From a checkpoint of a small image diffusion model: 19200 steps.
Rows from block 3, named by matrix and row number. Rows with one number belong to one neuron. Each number is 500 + 40 x the weight over its row's rms, rounded and kept within 0 to 999. All counts start at 0. Numbers have three digits each. After the name is the row's rms in percent of the matrix's.
# fc1: MLP up (model.blocks.3.mlp.fc1.weight, 1536x384), inputs 0-47
# fc2: MLP down (model.blocks.3.mlp.fc2.weight, 384x1536, transposed), outputs 0-47
fc1.840 089:484511461560515529516484532541571515507467470503617535536509502533524592546521543451552528462500487529593469536436453594460459507526497502442508
fc2.840 093:529507523508567515494512593544466466512463539515449527556570483532472452445466563515500505542481563436470482528439479466490519486511506499593474
fc1.841 087:416555476451484474521368535537535438503502483554499441468457424484555527493521489473485515526452457495510528435562441534550532478543491507472432
fc2.841 083:567427489474433439481490528487512460491488533530464530487494434463456454455480484498505518466490481456569544398554506435448469529541485535505531
fc1.842 110:513453510499513466449424462469461530471506533412483545508440465463496533481541484520445477508504495526488518497481434486528488456587502497396544
fc2.842 092:514549525429471503553454435543502509470461512550515457515558458452467487502470456490553480544540429595456516552518449529500476508486508587498500
fc1.843 107:548546495517515470477509441458464468507394469473550537532442518464538529490452505563499456522516542371530504498516530440436517576463470468485446
fc2.843 114:478479579526529560483504504459447470584402499517417500497489459539495442454516507463483425502507614567412456550533472488425492512439562481520490
fc1.844 107:518493524460588562458448508515539454536468495506522529541552445530520515422483493433437472459482499473547473474550538530516539525464495482537561
fc2.844 103:505490507503583540477482479531486489475498468468464430564563455498513456578508476459507474589497437465458473459563474454474551481523547536538470
fc1.845 095:500543464542561544449474470506507516533554488469464512436520663474554528510451494519471491450454511505500546428475564516552478432443513487481496
fc2.845 083:515532546551485543543529530482514504453622467501540437434480531504527485485481475473495479541532565492526458516476509473472535544442479540469502
fc1.846 094:472592543546492522423574498495548568553602542526401477502504533520497558433481535477464534475506489566457485530534478520531462524454437530459564
fc2.846 095:509477464545481521464490527433619492408629503541597527434520535535578489547511546471527507510492490506527493526451536439511465524517539505538434
fc1.847 103:564450525594549548556481443518519490466558471417493474536492506520524483511439526497503553415484468503539513492482493423490489527547483540477541
fc2.847 101:447530470542548468452537513538566496591524455431474532499481554503519472495474573515473492523549579553590462495534528568516495546532431548488463
fc1.848 101:523530484482464549513575535440526502558497552472551513436496526537502540549469504540502494434517532455495461516436491509468422529509555523503543
fc2.848 091:543502481474447485567505487556454518472524532450478527483558460514526479534544429494506487499470501501522496504471506497494504469457490501443479
fc1.849 089:515433508449493505472516506517434433524531491488478536505499443485523545542493495461479573528499595557517537517535448466526516496537492518501491
fc2.849 097:447516438436463471469491482514468537484559452479520504538559486518503480424586466479489468506550535488565505522516568629489575465523449418452520
fc1.850 097:363515489435458548498481473498549512456496556488491469519566568495444445457542523565421575501533551483533491509461521470576571521507508582530532
fc2.850 116:596548508429461570508513539493530447541498475511482524515514565445511491496430424454553542457467512517425556433489509487507483516462466635493505
fc1.851 119:516484530474467484472530445511462488538447545497531557421479483482467486409424425521485452512464464496471499470513498506474501563405550464510624
fc2.851 126:485551486483450435420480508511516505551490462498475482433472479429487454499471504491494500465423466478572545536443444548500450508444433517511470
fc1.852 083:493464517514429456518529482465452497507513427403497490452403503498516475590519487449569555534495499538519448540440511505523439495494568503509524
fc2.852 094:525464490508499432486573558549466494484537586418501509458479524524506426468551511518437581487527525499472568565483454461564460519520419516519523
fc1.853 092:551580496505534465468439553461494478511475385483483537378466528508486501532473503471474552522392396544534494521585543528481577461583494525466565
fc2.853 092:470532563438547494588471546530482504516517566453501541358502504495543526525473472570540519479533384457445466545544484467514473493455420539484489
fc1.854 092:551472528509498477500465547458528583474487487517464502535489485476503413516499453497541519536495546476515436522551574519489468465503540499467508
fc2.854 094:481536454510476532506514461500513475505412510484507426506535494523526564512535456489476499443488554499476503465487443498533476462543465432556521
fc1.855 091:439502473451465616504497519508480447447570510537498529505554507489494524466440474485495545452461540450460541547565464568512495512497501477486584
fc2.855 098:562481511495497513434517529513538453510539489499480449548545547466510506498518424529493456453508495529503470539528465486497509476555493490494481
fc1.856 117:520491557465484560499524505462502497437515413524564513515419409534473480586541487444460456518466428531456465469479434518600486557506547541553504
fc2.856 125:428527530523544533499437512510596489566571489493549477441482473460484510550482438456465437507484527422515472494486480483514495470491521556500445
fc1.857 098:577536532567546484430452533545493484522476463556472542526488590488463525538522474493519480588454478604515466553504527513443483519549482503453508
fc2.857 092:440386433555498489493559495509451482474490551509488509518485539512537465464496540491496427484600428469492491538546567470521513492532514508561521
fc1.858 105:521539389470478493433447504448554456514477454499507502486467569475419497509525460493547480492494508512468537508481524566469511474515494426513505
fc2.858 096:480455540454550481474446442559452487524499521468510471507552512495483488480540566493479515486482454511493541490520536467474515531523504460462471
fc1.859 093:447412489463441510544607478519480571510456462438471484519482516478550474474496494526516539483480459488494446585484458574497510486542457447581487
fc2.859 095:576534485485373545463527502522455516496435566422497517531509481485485544483457450529490509553549393518530523528451504433490460519456513501441521
fc1.860 085:519514478504492560504537496534528505509524524536512433555498546495550499548490418555487485564525502531533512500491508498429550517520543466443491
fc2.860 081:467537541418506552552560515491500487477503536487505554495469490445434514512460471433530484459429417533486459455437448538454549424461507478539532
fc1.861 116:522548492532577563341492517507473464523485521534497519494477417451499460536430563557478549511544489542517490518503464545545523480521503476506501
fc2.861 124:543484555492361539519471514502566552586516493390477490525577446548505413500598547516473430464493511523510495541491491479458498529505538520456578
fc1.862 102:521498488485548525451585456531435492469495540461500424513537581515474535510451482424464570414496523499477505520431535523430485466521463484575549
fc2.862 090:544483499501498475474465446522463553489517501493511499437478550500497518477530474516537531533501475483440388543487486473502548503515592526483409
fc1.863 102:463596486523419511544448496575547470451440477485480508448539549502476460449577477438478601497439460521484503464510479500497490508501503460468576
fc2.863 093:519531454535548591486429488530493428488554487449553515491563568493523470555515521555460544470501506567469553512538570492556508461512525541532583
fc1.864 104:589468495483473496488520469507447515477469538437517541555420559540468446558413538495472526450433524578463538483520474509469552478461508473465518
fc2.864 089:488509583460436515542579514537527524529452493461520454496451516458563538506487543468495509504502456527536483502487571469483503485543466421477557
fc1.865 098:488467463542498625545484490507525497471537481535544483562534527528504516522510534487392524455464540533505514496510539477534544481479436550497531
fc2.865 093:511549505496498486449481505532567468526482449480467537504513544498415471511509539560594488499599537539569554439519443553462533430440461516519512
fc1.866 108:439536481487475505510512549534449548426483496541545479545491506556472529488425539485454482496566571513437519501443468497518547453415473534524538
fc2.866 148:485471552433526602502490554505429540485476526487416522462512507497492495441532417479520484513477558540482523522561481565515476487515503460497541
fc1.867 101:483561476486492531458488429484512521467522464522524492506575526444509468454546481491513545508506517495518517473482514520435489447526528590553500
fc2.867 116:508417549458486522531472461539515474519511527500466442467497518512481573478477476506462509537459532506411544492527518495475518483554442497476519
fc1.868 090:568546489554519491548532557464506553498494525506459511584527537505437464552496449474483500517522388520426509465462505497453461456490435479473425
fc2.868 094:487456501510493558532494498485560531449509489472523522512508528529494512486488452471512487458476430532567491418478513541503434518510452491530541
fc1.869 092:504492456535557498511530530487437557540454485550468506482587524438469458478585505513537468503498448492568513456432477425552515528516521471487507
fc2.869 098:478430493529529486508542524527437533442477524578539474473560477499577531567512499496465499523497504508430516445492591550527505490568442448491456
fc1.870 099:505507483523522487502510484525500472529493513484458467494509544523557464474416595537557518568513522495451523580497521440516501462475510496464553
fc2.870 086:452502505518488462502525546495488492530544423510550535526499555555501518501502546473510498444476478518514548569504459501443460530409510510595413
fc1.871 096:495564499534494550488490572513542521501497444495509575510548538484432454504547572451482508491563525499513465482580496460511479562547539476533558
fc2.871 099:452532511476538392461465527548518533423455464472499509454533547491579542488501485504484473510457555479470524514487459473502467524510443428434464
fc1.872 093:540537478544503512479455508498476429593492533525561395459540482424451450500552503520484482560530499531459549541442482492466466558548498462475479
fc2.872 095:483462504534505521409535507506519499479450462496483560472564502550499492473517489541491566447596495486548463440438464518490541494503466492489461
fc1.873 088:541367494585500519446406476478519496524536536528485493512559491488505549459570473495474459482483524519525491408544483515469497484536520547489477
fc2.873 086:477584527551452525570540441486599450473494472514523469536554455471479475533458467496520451510490506489503448402504517497563540530536509555491541
fc1.874 105:489522503439506418478479479492509523524466417477458508492533445512559483492445544526472532455472479451469470489457415507518471491519504492439585
fc2.874 101:589447541447475481502541475496455543454531503514585536495570431521545558458492511482466537553500599555483490507520448507471535560500478515557501
fc1.875 100:440561505537540485492455490491546409532447516487438489465464563525512473639437504514510504533473449531450453485550462550477387509486503565478522
fc2.875 099:550488470530441474504459463620433546543522509480475531471492586446510493529465453559533544481461416518463482460497469459472484450519433504490528
fc1.876 089:522493532516535537477527530522518495551528482575507506544516495463548520569499494440484556514471453544531482517594523481554540517515519563465467
fc2.876 097:511490499466529487573473498498522500478507460596515507458471557460418502562532509498524522522537428469526428519570481453480533492556473592484549
fc1.877 108:452423511477523483546468495469537530475460545476472479531486472553453510501518478514440419477508461430515485539501509496425583469521491499500435
fc2.877 098:564539482439537425466476424525511509493462469541504533553526483510516589462479509550476513516494490479483537542509486587484504533496521502487559
fc1.878 099:529492471509423519488564472513464429487510474523502479497451488535542543481519507441498559433545492494559510470549444473618497527523496441550537
fc2.878 090:536510512498469483533459443502486468518561486521534541497452528452508464403485564512511523608453469480434527443499499488448518475512503455490471
fc1.879 095:534503461522492488561548471490604482506509498480525457475433493502496550518426509440507537460422492512483542526476472486576415469483490482475512
fc2.879 091:443506527494468457439476533542589462533514489503515547503552495463460473571518479540466540564640524483597446499465440529465589496432436529522522
fc1.880 106:558530520429470521558578469486445522509513507427505483535426468470506497537506506503520518439545514391595487480567445515476612475429600599531467
fc2.880 102:516456470414508496468549462489500473458451535469449497515418506466505498465496592496533532624558537597437537501559540496512502570489405564462528
fc1.881 101:511480502536513424512536568492468460515446512484420477477475502509460502515478510513467482500482495554558448521460564486440534553483493477541477
fc2.881 102:499513493544482491455518629485500460591516516471519553485366436459484510492455560472478465502478490452485488573551524528527572455468442450501515
fc1.882 116:498519552488471523523489539535525475472541523502479475531431529596515568517472510531515476459502536519528452539474503641429441503537555518511529
fc2.882 117:497494484512495520473497412481498503507458544522542540518478493484552495518476504474512556490471544419463485489486451466519456465536455499474487
fc1.883 104:472468486547522503523538534496493500455477509494510518519527433500418505512409521492460519534502527550483504549534470577482465499458463501520513
fc2.883 101:558518466496513518535543428499484506533486460500570502489489554510520526462418536490464496437498514506574527436462498532538447478486452551462492
fc1.884 094:472546543582461495506454517497466539447519451435431536471517532509506544543533508515482441502493476473480504491480464537485475500437506545503492
fc2.884 088:627462447585452463531523496503437482508519548470518511459510593552456499450512528495502463528515465477559454486456522379458510498466501516531470
fc1.885 096:557547502464515524521468462452497478536476513560541468492532517465503447562438515480484556548432460466375534523524531499547559461468482570515468
fc2.885 085:510500526486514451494527514539485507516516493586476480529492533502473567498487498416485525455537455527542467496536462527525419500485502501490497
fc1.886 106:520510500473541485513473477441479470518525542465465527486540457443511515503524480441515544441519444453486518507537485515485487527535502438480515
fc2.886 102:510511428540528536414570467491539480527417518516564451523495442502477468475468470500421473583429431438524490523453503499491503475462464533514559
fc1.887 088:519554479455473486487452507528490502522469513470556484423600541524538527458499577479515477467560517436507481535506412537536504509522446519575444
fc2.887 087:478448457455493513473465479499485487461436496472451514427542520518448466552506580556494482528461504513489420466525502439536464439547492511428533
fc1.888 135:473458508495565518476514506563526522489601524516531474506538586445522521510461502530493578511470501497511456521472460528543455497542548586512459
fc2.888 136:527495504500465531516460460534450528437406451473526484493551478502564539485495455519551545552483451502487499540495488470547620492494473482511449
fc1.889 116:486492466479499534505527461502535601579516489505502506500513496516492487404358490525428578564531526482519494522510465538475496554466524537493512
fc2.889 114:541463547538561533486488535527481552597503425482535461467432543500492448534523502504448550494506521461440469569540506415486529632473481485456486
fc1.890 084:558536512591570449428479512513467477518466464495453485546477548441513519444516527498531533527493418501590511537504528491493481480502511431480473
fc2.890 092:454457495533594400528511454504457538455502547490538493570542560462550496596523525490478479482475469500432518527518534416529533531493486450526525
fc1.891 095:572532468474482535491579478477474514528512498496570542496479491513482499492451474510385472524466555447596503475532498550523548440515505504464549
fc2.891 090:459526561496505433573497462489439539536520520422439455506483446459541499501521487503613504560542516566450437430588526452541491575500531423505463
fc1.892 121:535484514524489487468473510545498503503519470500492532496518529457507523605419484473482492481497504498445498482509548468493526494525491498503517
fc2.892 118:524492503501427488548503483460546515467515555524515523521545491528557511471488556435475452490484492418526443534532499446557459485505482434584520
fc1.893 092:480465549494502494441559485492478500514516493540437521575486530524530547532469557530434473526483515529469484550517541450497599469502493581549445
fc2.893 099:476491468522519411496476519485521456534534565529516517607497549514496491489472528517596507514450490493549509510539467485475513536493473528464472
fc1.894 095:520463509486444516486533513502510521518551523551482488447430495411524524535498538503440428447527549452511560513546521504474587512501473524500506
fc2.894 095:519478529525479505472544568494456559536546501535510505463489470450512453517446535469535436571505559562483443488563462442549517409480609528480434
fc1.895 086:483489440441443500536539543508529478516524496483475488500512523484578531469413454528464519563560580506530525534593517531508416459464561486469531
fc2.895 104:470474547494489557532470451477592489493518454490560542538507498534495444510599440499447467566480546512492597492563434501492481459528476560564507
fc1.896 124:476421486494525509490513463582417519464486502504495527491585482507473395536507495482536561458478518427491514526479510535510531559521464518472490
fc2.896 137:461553561486515517553458486489420477559518462460486544469455489507460535442524511445554521488491486453439475535509506460496485517466568559522516
fc1.897 090:443471515508529528504471535487507502531551562542436546479516524476539498512473516548539516456517490460523562532537456542548487512513518566534477
fc2.897 103:498490487484521533500569554499499460481491480545533523492507534562524555546512534486480525528456533499498510534548476457538519491400492542472593
fc1.898 106:555535530475473515521488493471534527484522550526543540506507494445504532540533531502516413501529497476461487574423529446475510471530525483515497
fc2.898 093:540429430554463497516525481541440548571473390528524550455417492531501440575492510537474562456490612565479498544492526473496523464474557526384502
fc1.899 097:513517504526591529467467489543531476496525532510476517396462550568543552448512502530424556419507497446497503497498437486515446411480514471592575
fc2.899 104:564488492559534456473463465461548512488494538521508574484494509512460462522555517481521477544498456442477462501499527441548517533449541515454455
fc1.900 105:507538532505482486518482509488457524566510601524442500420529544497510429492538463487435483565511476480502521471529557466482518502494483453560476
fc2.900 111:504525531535516466437508475504473482535474424552493538501571500486470513446486465532510590544555522491520548468443431453482456583470487473497433
fc1.901 093:499469581466538484553526483575464501543526554580460502480528497477495488485559489460544548496472517509466514540517493539495485520482615523496492
fc2.901 089:514489465426537479443525523522394562446503464561543484544484506598511527529453441491488535516501451512449532451508505487490490456464515499437514
fc1.902 091:463450484544516528480490510515361520458529583498479480547478500469538507473533468526516478539540519486435513451487493507478500536487434508556562
fc2.902 104:492507557459451529489493486452417485484524456468526499514437533465516495474467451544455435512465516509421525521475515500551486470622506534531524
fc1.903 089:566474445510483450465457507521468560538437513492497546493471466533489435498480561508516481514531499507476451545438552517497527494438498455500492
fc2.903 070:498547496461517441503478513485484540478480492436490506523501531557454532504491512507442535538443508491475459484548467510495504600568510463432496
fc1.904 094:480538497483520505413505496532496602494500529477446547465496556565506487552542548522511522533567505470458506529537455468445437551484491509490462
fc2.904 091:567447497460527488595460494584494480540505498453516492507507523444528513474502519515522420457440497536429476503500487482490500514416506544515538
fc1.905 090:449507537475481440531515446500507477512478415454524493525480485469518435494464505536488544473456546542518481524462541543466485442521517486511465
fc2.905 083:517510472471495475467524544468463482462467438485505518506487497494455579482475574488537495515560531467478482494424576442546497549530483483527493
fc1.906 102:510424484452494552528565438436552604508427539458541530507504494581438547536541510554455484486508446475503473517478516501455550467532533549514540
fc2.906 098:517507443452515510521526451417500560442479449491547468508557463506537488432544546516480498491502548498516505544500479552558518495507420539547522
fc1.907 101:447487456444551521512535496475531474463519500501530538485473449516504448527426494524509569501478508511496482523446504552486528532517415523489526
fc2.907 090:567518540437521540479512514520508426536527491515516472403492436477548497533508501492501507575507531512502483516555493472495519445574568494522496
fc1.908 088:448568526455520509470465594543549472537432457464517504538564564532566457528448562446514416492522476529344542501505506502497615523498469548480528
fc2.908 085:539517543461494488542460558477521562527461531443473501512468544516501503530526533551434451523456471514494402520553604508540526501435507554510503
fc1.909 103:533550458505478490562468549486492485449455501477501508546515481399449544402519584498475569612505483517466493497558501489536413514556495481513538
fc2.909 098:543507599523529473496432451515520488527511559506428532453518511464512456522511547478483476397577483512528412461536430495522507554514512502451427
fc1.910 093:512504559571518484525581478433558521438489445537551416495504493523547486481404524533453445515539502580501436527492537539496484534526511513512504
fc2.910 096:500492420549529446506464443498492553557456480540454584522463483488539500439566541466581517469490471417519444503548441473511561471504500534523543
fc1.911 110:464447552541515514523441497521517482446421577493537420515437574608419545549568471517462416483502454507491460476498474495572478481456484490543587
fc2.911 105:516478515517481437461483444515515552509489559565499521433502444535483535558590556503455495485540507525503484551472512508507511528480558402450499
fc1.912 095:533494472537510487562499484474524487482499505447497495458511451462495555478557530464624480510477424510487497527531496508468492447506619444430520
fc2.912 103:533574486464510481501458465536572516478467486440505502507513527511515441564521473463416509500536489545494450542462532511519502539491431533561554
fc1.913 107:500581442503452470556477544506502543465542464496571438514495461474506524472465496491451521476548422510525477479488521528561537477569509515490506
fc2.913 116:487515482502538525550503495529515512507534447529545535555506514507494475461522590472514537512522634516530492520484529503480493591591476548514423
fc1.914 092:455536500469454527558507437539546454504504543497530525464529457467386568559474450453407512465518522504514488445459520469470479462512454541429484
fc2.914 091:503461478507517555447544459506437453487507509468478423514470429510504430521477415486534543573469511492479513472481440603482439541496491549580570
fc1.915 089:473418513542473508474451477419590464487491527466442565467488447526470532515483529518581495510515434457504519510533484493492454470449475531543490
fc2.915 082:554519530477513524429505443431496490502492495448537441460576486499471453573506586455466540525572505442518483481491581516547485506499518506440536
fc1.916 103:419431484444509501482516462511488471497456453529472465553501479457508513513584438457465462519549498486494473499466555523483503503409496507494493
fc2.916 095:480487540449492508559440499555533502544386574509526537496502447464510547482498428509499446453495514580490460549440472445491468517440518556450456
fc1.917 095:532444495457476540455584555471540458506497480531514466541554542481535471461457520469501473510408508500456552497535482431489436534516498519494512
fc2.917 103:505505533519485549508440489526538460524518490459478493472475477525544564496547488524514471524509529464470552482508483545423533554530446387551526
fc1.918 099:567491520610481432436483523500526523469563439500520508496496475496505451497458424505504550507513547455513525444475542551507479538516492432463493
fc2.918 101:476503493592470491534536484492502449498495495464519511503529453500489522455460462548579548464461531478506445479465511495515535451497533464574575
fc1.919 094:522471548543433459539562501520512475474522504500461459500503556534523460518521533513462471438517488426490549533487576477489508519503564491455505
fc2.919 098:500451484522450473554494439504459503541503512508488508495404531561508558488560556456556500473456467464599545539416489500502574463474423443554519
fc1.920 108:515463469494465468469490526519451504519492566444545556414543456502424424486494438479561514536519477387543453519516505504556495575513589493521503
fc2.920 102:508515536413491374489489517520493460444490506450517437487529453454527502467440468537428553552554458556493537563531495516552540464538429544487536
fc1.921 105:464506488473504511444450522524502541547499445492401517566509513499503508465483519514570420506513565550547523521505523390388473499535478492516386
fc2.921 092:568483481457534536517572505453449466459507470470592474492498529532501492453526513461428534497552577489538480561488512584571552511567465542468597
fc1.922 097:522519476506598464448493448496545494479526520499473528454500504478510558467551515456485412482503473571496498501500435570492484468481507523507469
fc2.922 104:458532516544592512527504430517571567565521517531571474528445548499481444507547474575511543547546510458492500483525470460499520480484519506509598
fc1.923 096:581472491483586495485472493514512440549438425517502543531503552475515547473593489531439529497563525562522434489467447491481459523519525466479467
fc2.923 098:538449557516616469464555497467552447441498492529484467486474570475503422464424480477542450506457529459425469521509536542495463449440490443521492
fc1.924 106:516543475529399569549418548561556548515568445523490454500538458550494498507527492515519557506446486533507590532437574521557538497515493431529549
fc2.924 084:476440406534397498484555484518561456475481506486534476531532497432442516425537445450564448433483502502483470577457504478465520460518467487479455
fc1.925 112:536436513536487479486538496419487477505511486497545496491550531467517462479529493488504543470505502495467501523532541515589496502474499506531524
fc2.925 109:508389495448484460495470500491452516458493459535419557494569489509539539548476521452502489530428474518469514439494550532504475473535533478540519
fc1.926 095:472508530525471546449403501485551481441527577499480556488476514522500518559493481493510465532550419460469503508423504447510537421512468487446435
fc2.926 097:501497521562470510502526494511512529465496451500515480417499581506489523529451484550499505492467501553524503507533430513504514577510586499567570
fc1.927 088:526410476435496419446521510515557511476527517543485447548437603455538481441497503487543485466515525487512543447516550504531451514495562494466553
fc2.927 100:484539563414490428433477449472513535518641486575505568543450533469548519511470499518456510564495524475542496407479478545469528437507485487537439
fc1.928 097:457475491499489538502470586517478479566438485491475512466521467420523459509465492491506525529530539588553507503502433555485547512518445495548480
fc2.928 099:532467509477475421481536519508510457488453495454448486460487455459525516539559590492486482489435525443490427477490519492478552494563487451477569
fc1.929 091:545548500599587515463532490530455520535533504476587465476480530492537529501453499509408502547462469494538480492505535472478471448462506483539564
fc2.929 103:467526497586535515527488514492464522477513444470448481483502533481559508511591456501575544461513501489475535503523511476559446553464466500417401
fc1.930 090:555499462555439539482556503569496576517540465522520442520469505483414476473524503496531572447458465537507509550558483431524520463572493532436572
fc2.930 099:477506526505497460496437487513524485492546569486555537526489498511518479551437436550542510592538452418488412538544485532485493469447529507557377
fc1.931 115:480476575456490504498529596482524521510516481425462477536411469540498547471438521530503534514541508494505526522494452489496456520482468515528494
fc2.931 116:523497560448498490512530492532506489549542492523527566473464523523506465524449512535483484487561468512466530521517474499493543487424572509512476
fc1.932 092:544680488445454449508459553522501472457481532517540494547490532558515535479381573503533495507477506442459496472482617524534567484469488515479460
fc2.932 093:434400498428440434485399542527502520531463495517493539535484463454509471623563513477489551436488498593511452429495599517546453511432499531539581
fc1.933 098:450537487534562498451520470512549515427503601557470612449527508462514457548577574528497471484539498440535416541492491440501481453467473537526540
fc2.933 087:584528509504513526501531535478517480586538448462492398454551524565513484531556578476438486531526475549520513516539492537443504539471518509498449
fc1.934 087:528561514432423509494477462513548531485476572406567545546452496547523555553486550483524430512457518444544425474460521517453596462512539500565511
fc2.934 084:476454483454442503493482441510607525496523418406480466546481560472478476536493588490517429477508573527488486456468516500459502515560478496432499
fc1.935 100:520470486491571447582521516492574471469458573438505469529492464479505548617443444489588533461600585524493511503442501430448448537485494466585474
fc2.935 088:520485562484563412448478451497528496500484447434494466558569509459438438523468454505435544444456578491435508478476522527514532492494498486401453
fc1.936 090:533578515507487457408476522552536547559540457531447522428536520499565548464494599483497462565551516511440475523551513482536456426487443555554485
fc2.936 097:439563499451465462553547510523446506493589549514525445540461523478511516504475642500543483498487536479571495494537559589474562584554535556479534
fc1.937 105:510489521470462480472474506575500504576482548477526519506582500556513518459598516464548506567451531494504512552561477441456538497526489575486535
fc2.937 095:549510448462446490551508455450456520408486515537502508536488512528436493541594529479456534470455433492425542484467455503533519497538494545486541
fc1.938 094:519486575454479540510500541451515544441469476566581543494534483403467499510524541465518497450501503523578505519491497493473457524501497507506588
fc2.938 102:464448444474569563463487527452458513545506563567453485417536486528505541528564621545500493536540496471495489504529522487527466517501530579492423
fc1.939 101:597462485593463528508518483561481509492517486530495473454533501395473391495482522506427612440466472474512511525459446475530523444463421469515529
fc2.939 087:478500496511485561433486519538464537448490496544518526492530499498508549489459494521501501502511419497496504583483419536550368544603487474541534
fc1.940 100:443508463509517532474543499512531528481479562464477488472547507476426516500524474549496492368478497516500544491535443528424490516495458483549463
fc2.940 099:526497548559503535436507477497548491510487464443517470485543533511480498589508455476507494579500491558446506460509474494499484478546483474476505
fc1.941 104:529503478511533543551606511583423546500494504454502485519568503522471407449576488480509488484502506502504505561529540573481509526498481515535507
fc2.941 104:486514535459521563553442430478450571540512516456506488528580536466476530535520535491481430510483556477430605565535501429506504486423513475529540
fc1.942 100:513538495523518483468420504523493467500489471516482489550432470496452462469400475448464564513484472516496563480514544438478412510547504533494459
fc2.942 084:500597499483523538502473514492551480540494484462504465495517510490552491472522505548523486533537516469476471525500424515525583534605510488515546
fc1.943 095:457562550499568531465518470539564475475454506465531501563519516465499478491523526512434499472543454427568521552514490493516437500497535508491412
fc2.943 094:515467471461474574559508465461558459422441503458493507567538513437494465488576533518553526523502431540504479539469480466517543471505484480456601
fc1.944 108:554511522433496577505526499461510521570527566474486554546464524532473527496516451480473593514491465500471492519503485474467478499520506548454508
fc2.944 099:540530478500464465566489494473454563511526438490523437507483488513485529500473499491501430555439453501539497436438605470481493473520473512528495
fc1.945 108:483454470491529510530463570532495489553491514515495469571564508487514459500517534428476436476521499505528504576511570535558464563505556470528522
fc2.945 101:465564484500482480490449545483471509510414517487457551476447503528423512488453422551533452569468524546504470512490563430464557456551421455491431
fc1.946 102:602477479534484541518490446460562550521516558474502488543506456493488506570513496486464475519462523520478447466495525574415505511521521434517463
fc2.946 099:479610504518435488482455448458522436543563498552452439535529438554535451461543500436545524454526557474507501475516490492477459489492428439507473
fc1.947 106:495440507466478513460512585427514482523500517473572567544538477483464501458598478442487474479473511497544422453484582531524444508462503479582538
fc2.947 101:470531497440519561532486501544499472452525474448574490501481526520484502551486442507444485488512448612507540456488535604484504451492531505475514
fc1.948 102:541464476494454519515508587498530538526527568560564474494478434494560591568459487496493563527581532479446499501476477489505491515503497505474505
fc2.948 091:497438488494487538502506541507432494503523467555464482507492469519548442484514522495477478464471497485460553452515574511380466501490506524512462
fc1.949 090:458549495533523515563490476463488515545552541546537417414488528521467519452526551488486484568572448479493401487548527498425445459461554469483500
fc2.949 092:436449527454430455506534526491454536492507537441485550443522519556485517515430594490527500475571468493592459513530492462491455547472527451484604
fc1.950 101:495530507479459502563528443468518505521595469414489475557466506464493462493422506434475474497456473506449478468482566519550509523492443523413548
fc2.950 087:472528463435492482450500449485493547513540493464462565480511415487541516448496461512561461444585476465525545456481464474463469463500568518538451
fc1.951 097:536535463500542524552437538498530453490486504478496500488478547479473440583510518528528574500511498481423519501451506530514563483536469487485511
fc2.951 099:491501470508520539461540548473565469431502474480506490427528548439594502479455503526490524438534472533530486520472483467491513504483418493519505
fc1.952 096:480494449502452432559477483511530542521489556549551507514515458516498544529493502472430504507423490440506537494603612553512501458523409536541473
fc2.952 111:579501581456449490516513482485540469466568498501441590481490504485437458508495553524561516470507545555482454532496523457468436534514495551546497
fc1.953 092:535512456511485517487562550513489483488506508471604496534531475527507460510443475489499472458578489506490566525529554521491416469550456514502542
fc2.953 095:455513543536561475495510566450528531520528520442422498546550468520511499500486513536484465473456487562527499476550436505485485540491549493455435
fc1.954 096:542461580431544462590507551502571510532477498508546485480447494523482517433461533553504485512510557535537525484461528510531518459458510572546548
fc2.954 087:447483422428566496485465548514525477493460475458484587480486469471478506452494594389518526466536555470510491495490450529510486555561535544494460
fc1.955 098:510431509504495559485456535503524481463503507529392493534482462575519519462572514444497486539492551534439497463473501455541570496587519451454494
fc2.955 098:522532522520495522529529488454516562474524516558617521544510458420510484486490472502514556534505567461485516440498469554472529512499544544525540
fc1.956 090:508499495463437471497439495513542491556510482512513444550458531531458475431512519493529470500580544368512551490487461408484502507461544459513524
fc2.956 094:521512531464520533572486515498483511529527507519458493458469483529507546478498495525483496461494537584407475494504477539507545546539400484528568
fc1.957 110:515463420441454452482540478515537410515514481476487475520476417418560511508523554472520523463456460452536463503424472396465476508488482462494509
fc2.957 103:563498455434574502488477485476393494474511512463473466465534470518517473384513530554481538504617536511512513540463483502493421479529449505437485
fc1.958 101:479525527537477484497493471525495449505547480541450506513472522526500432546510490479477512460519524478493541501499472491473535478470514469484481
fc2.958 094:537525492529467446545548477521502530468518491519522407557445524428456470502508472504486436486482467481535538527529582496464536551495463480547492
fc1.959 107:487441567532486557548472493488577478441543553508494563541515552574467531462561488445485543529454444508483522540478531504570441509549508486503483
fc2.959 106:459573482552503545502549514466499571486503425494477458561532497493515480477505535485487467506477440460503490632446519447511507511502406502462468
fc1.960 106:436461486529456538527554496532525547460502564505535530539501560511495525630511500434466462449533479486498521534489488474484517486439532562476497
fc2.960 108:597467488490449490473503506515484483542516478509522491520459595472434503568474556504488504456518511488575489536466482557484489533526482568551486
fc1.961 091:521536509486532431578464485489502450542466496501527563495473491446485512535495450512468465472519489458505489471449526518518445471493462547487494
fc2.961 090:483490469534532427506500498494436525584501460488550441506511525504489516483462438452479527543525518501531458448462538506573493536482507547510534
fc1.962 094:505529481492539500465444501494484462467524450546435514424516511484440519483522544547490527571494571581381542533511461440465534600448547501552510
fc2.962 070:507519516519445548477477541501527486438504516518557468466502512534526502495507472470492479519571491524571510477514498534503504427474494512578532
fc1.963 094:462490521519509582462506471409567445464500591510543481443489575470476462528430522524503446536543508515507587497467546512507497447498546478491495
fc2.963 095:526540491519500490495562502520510502561496402532517511459496648522544564476532547522472496536527456420503483411450487519500547442445486531568507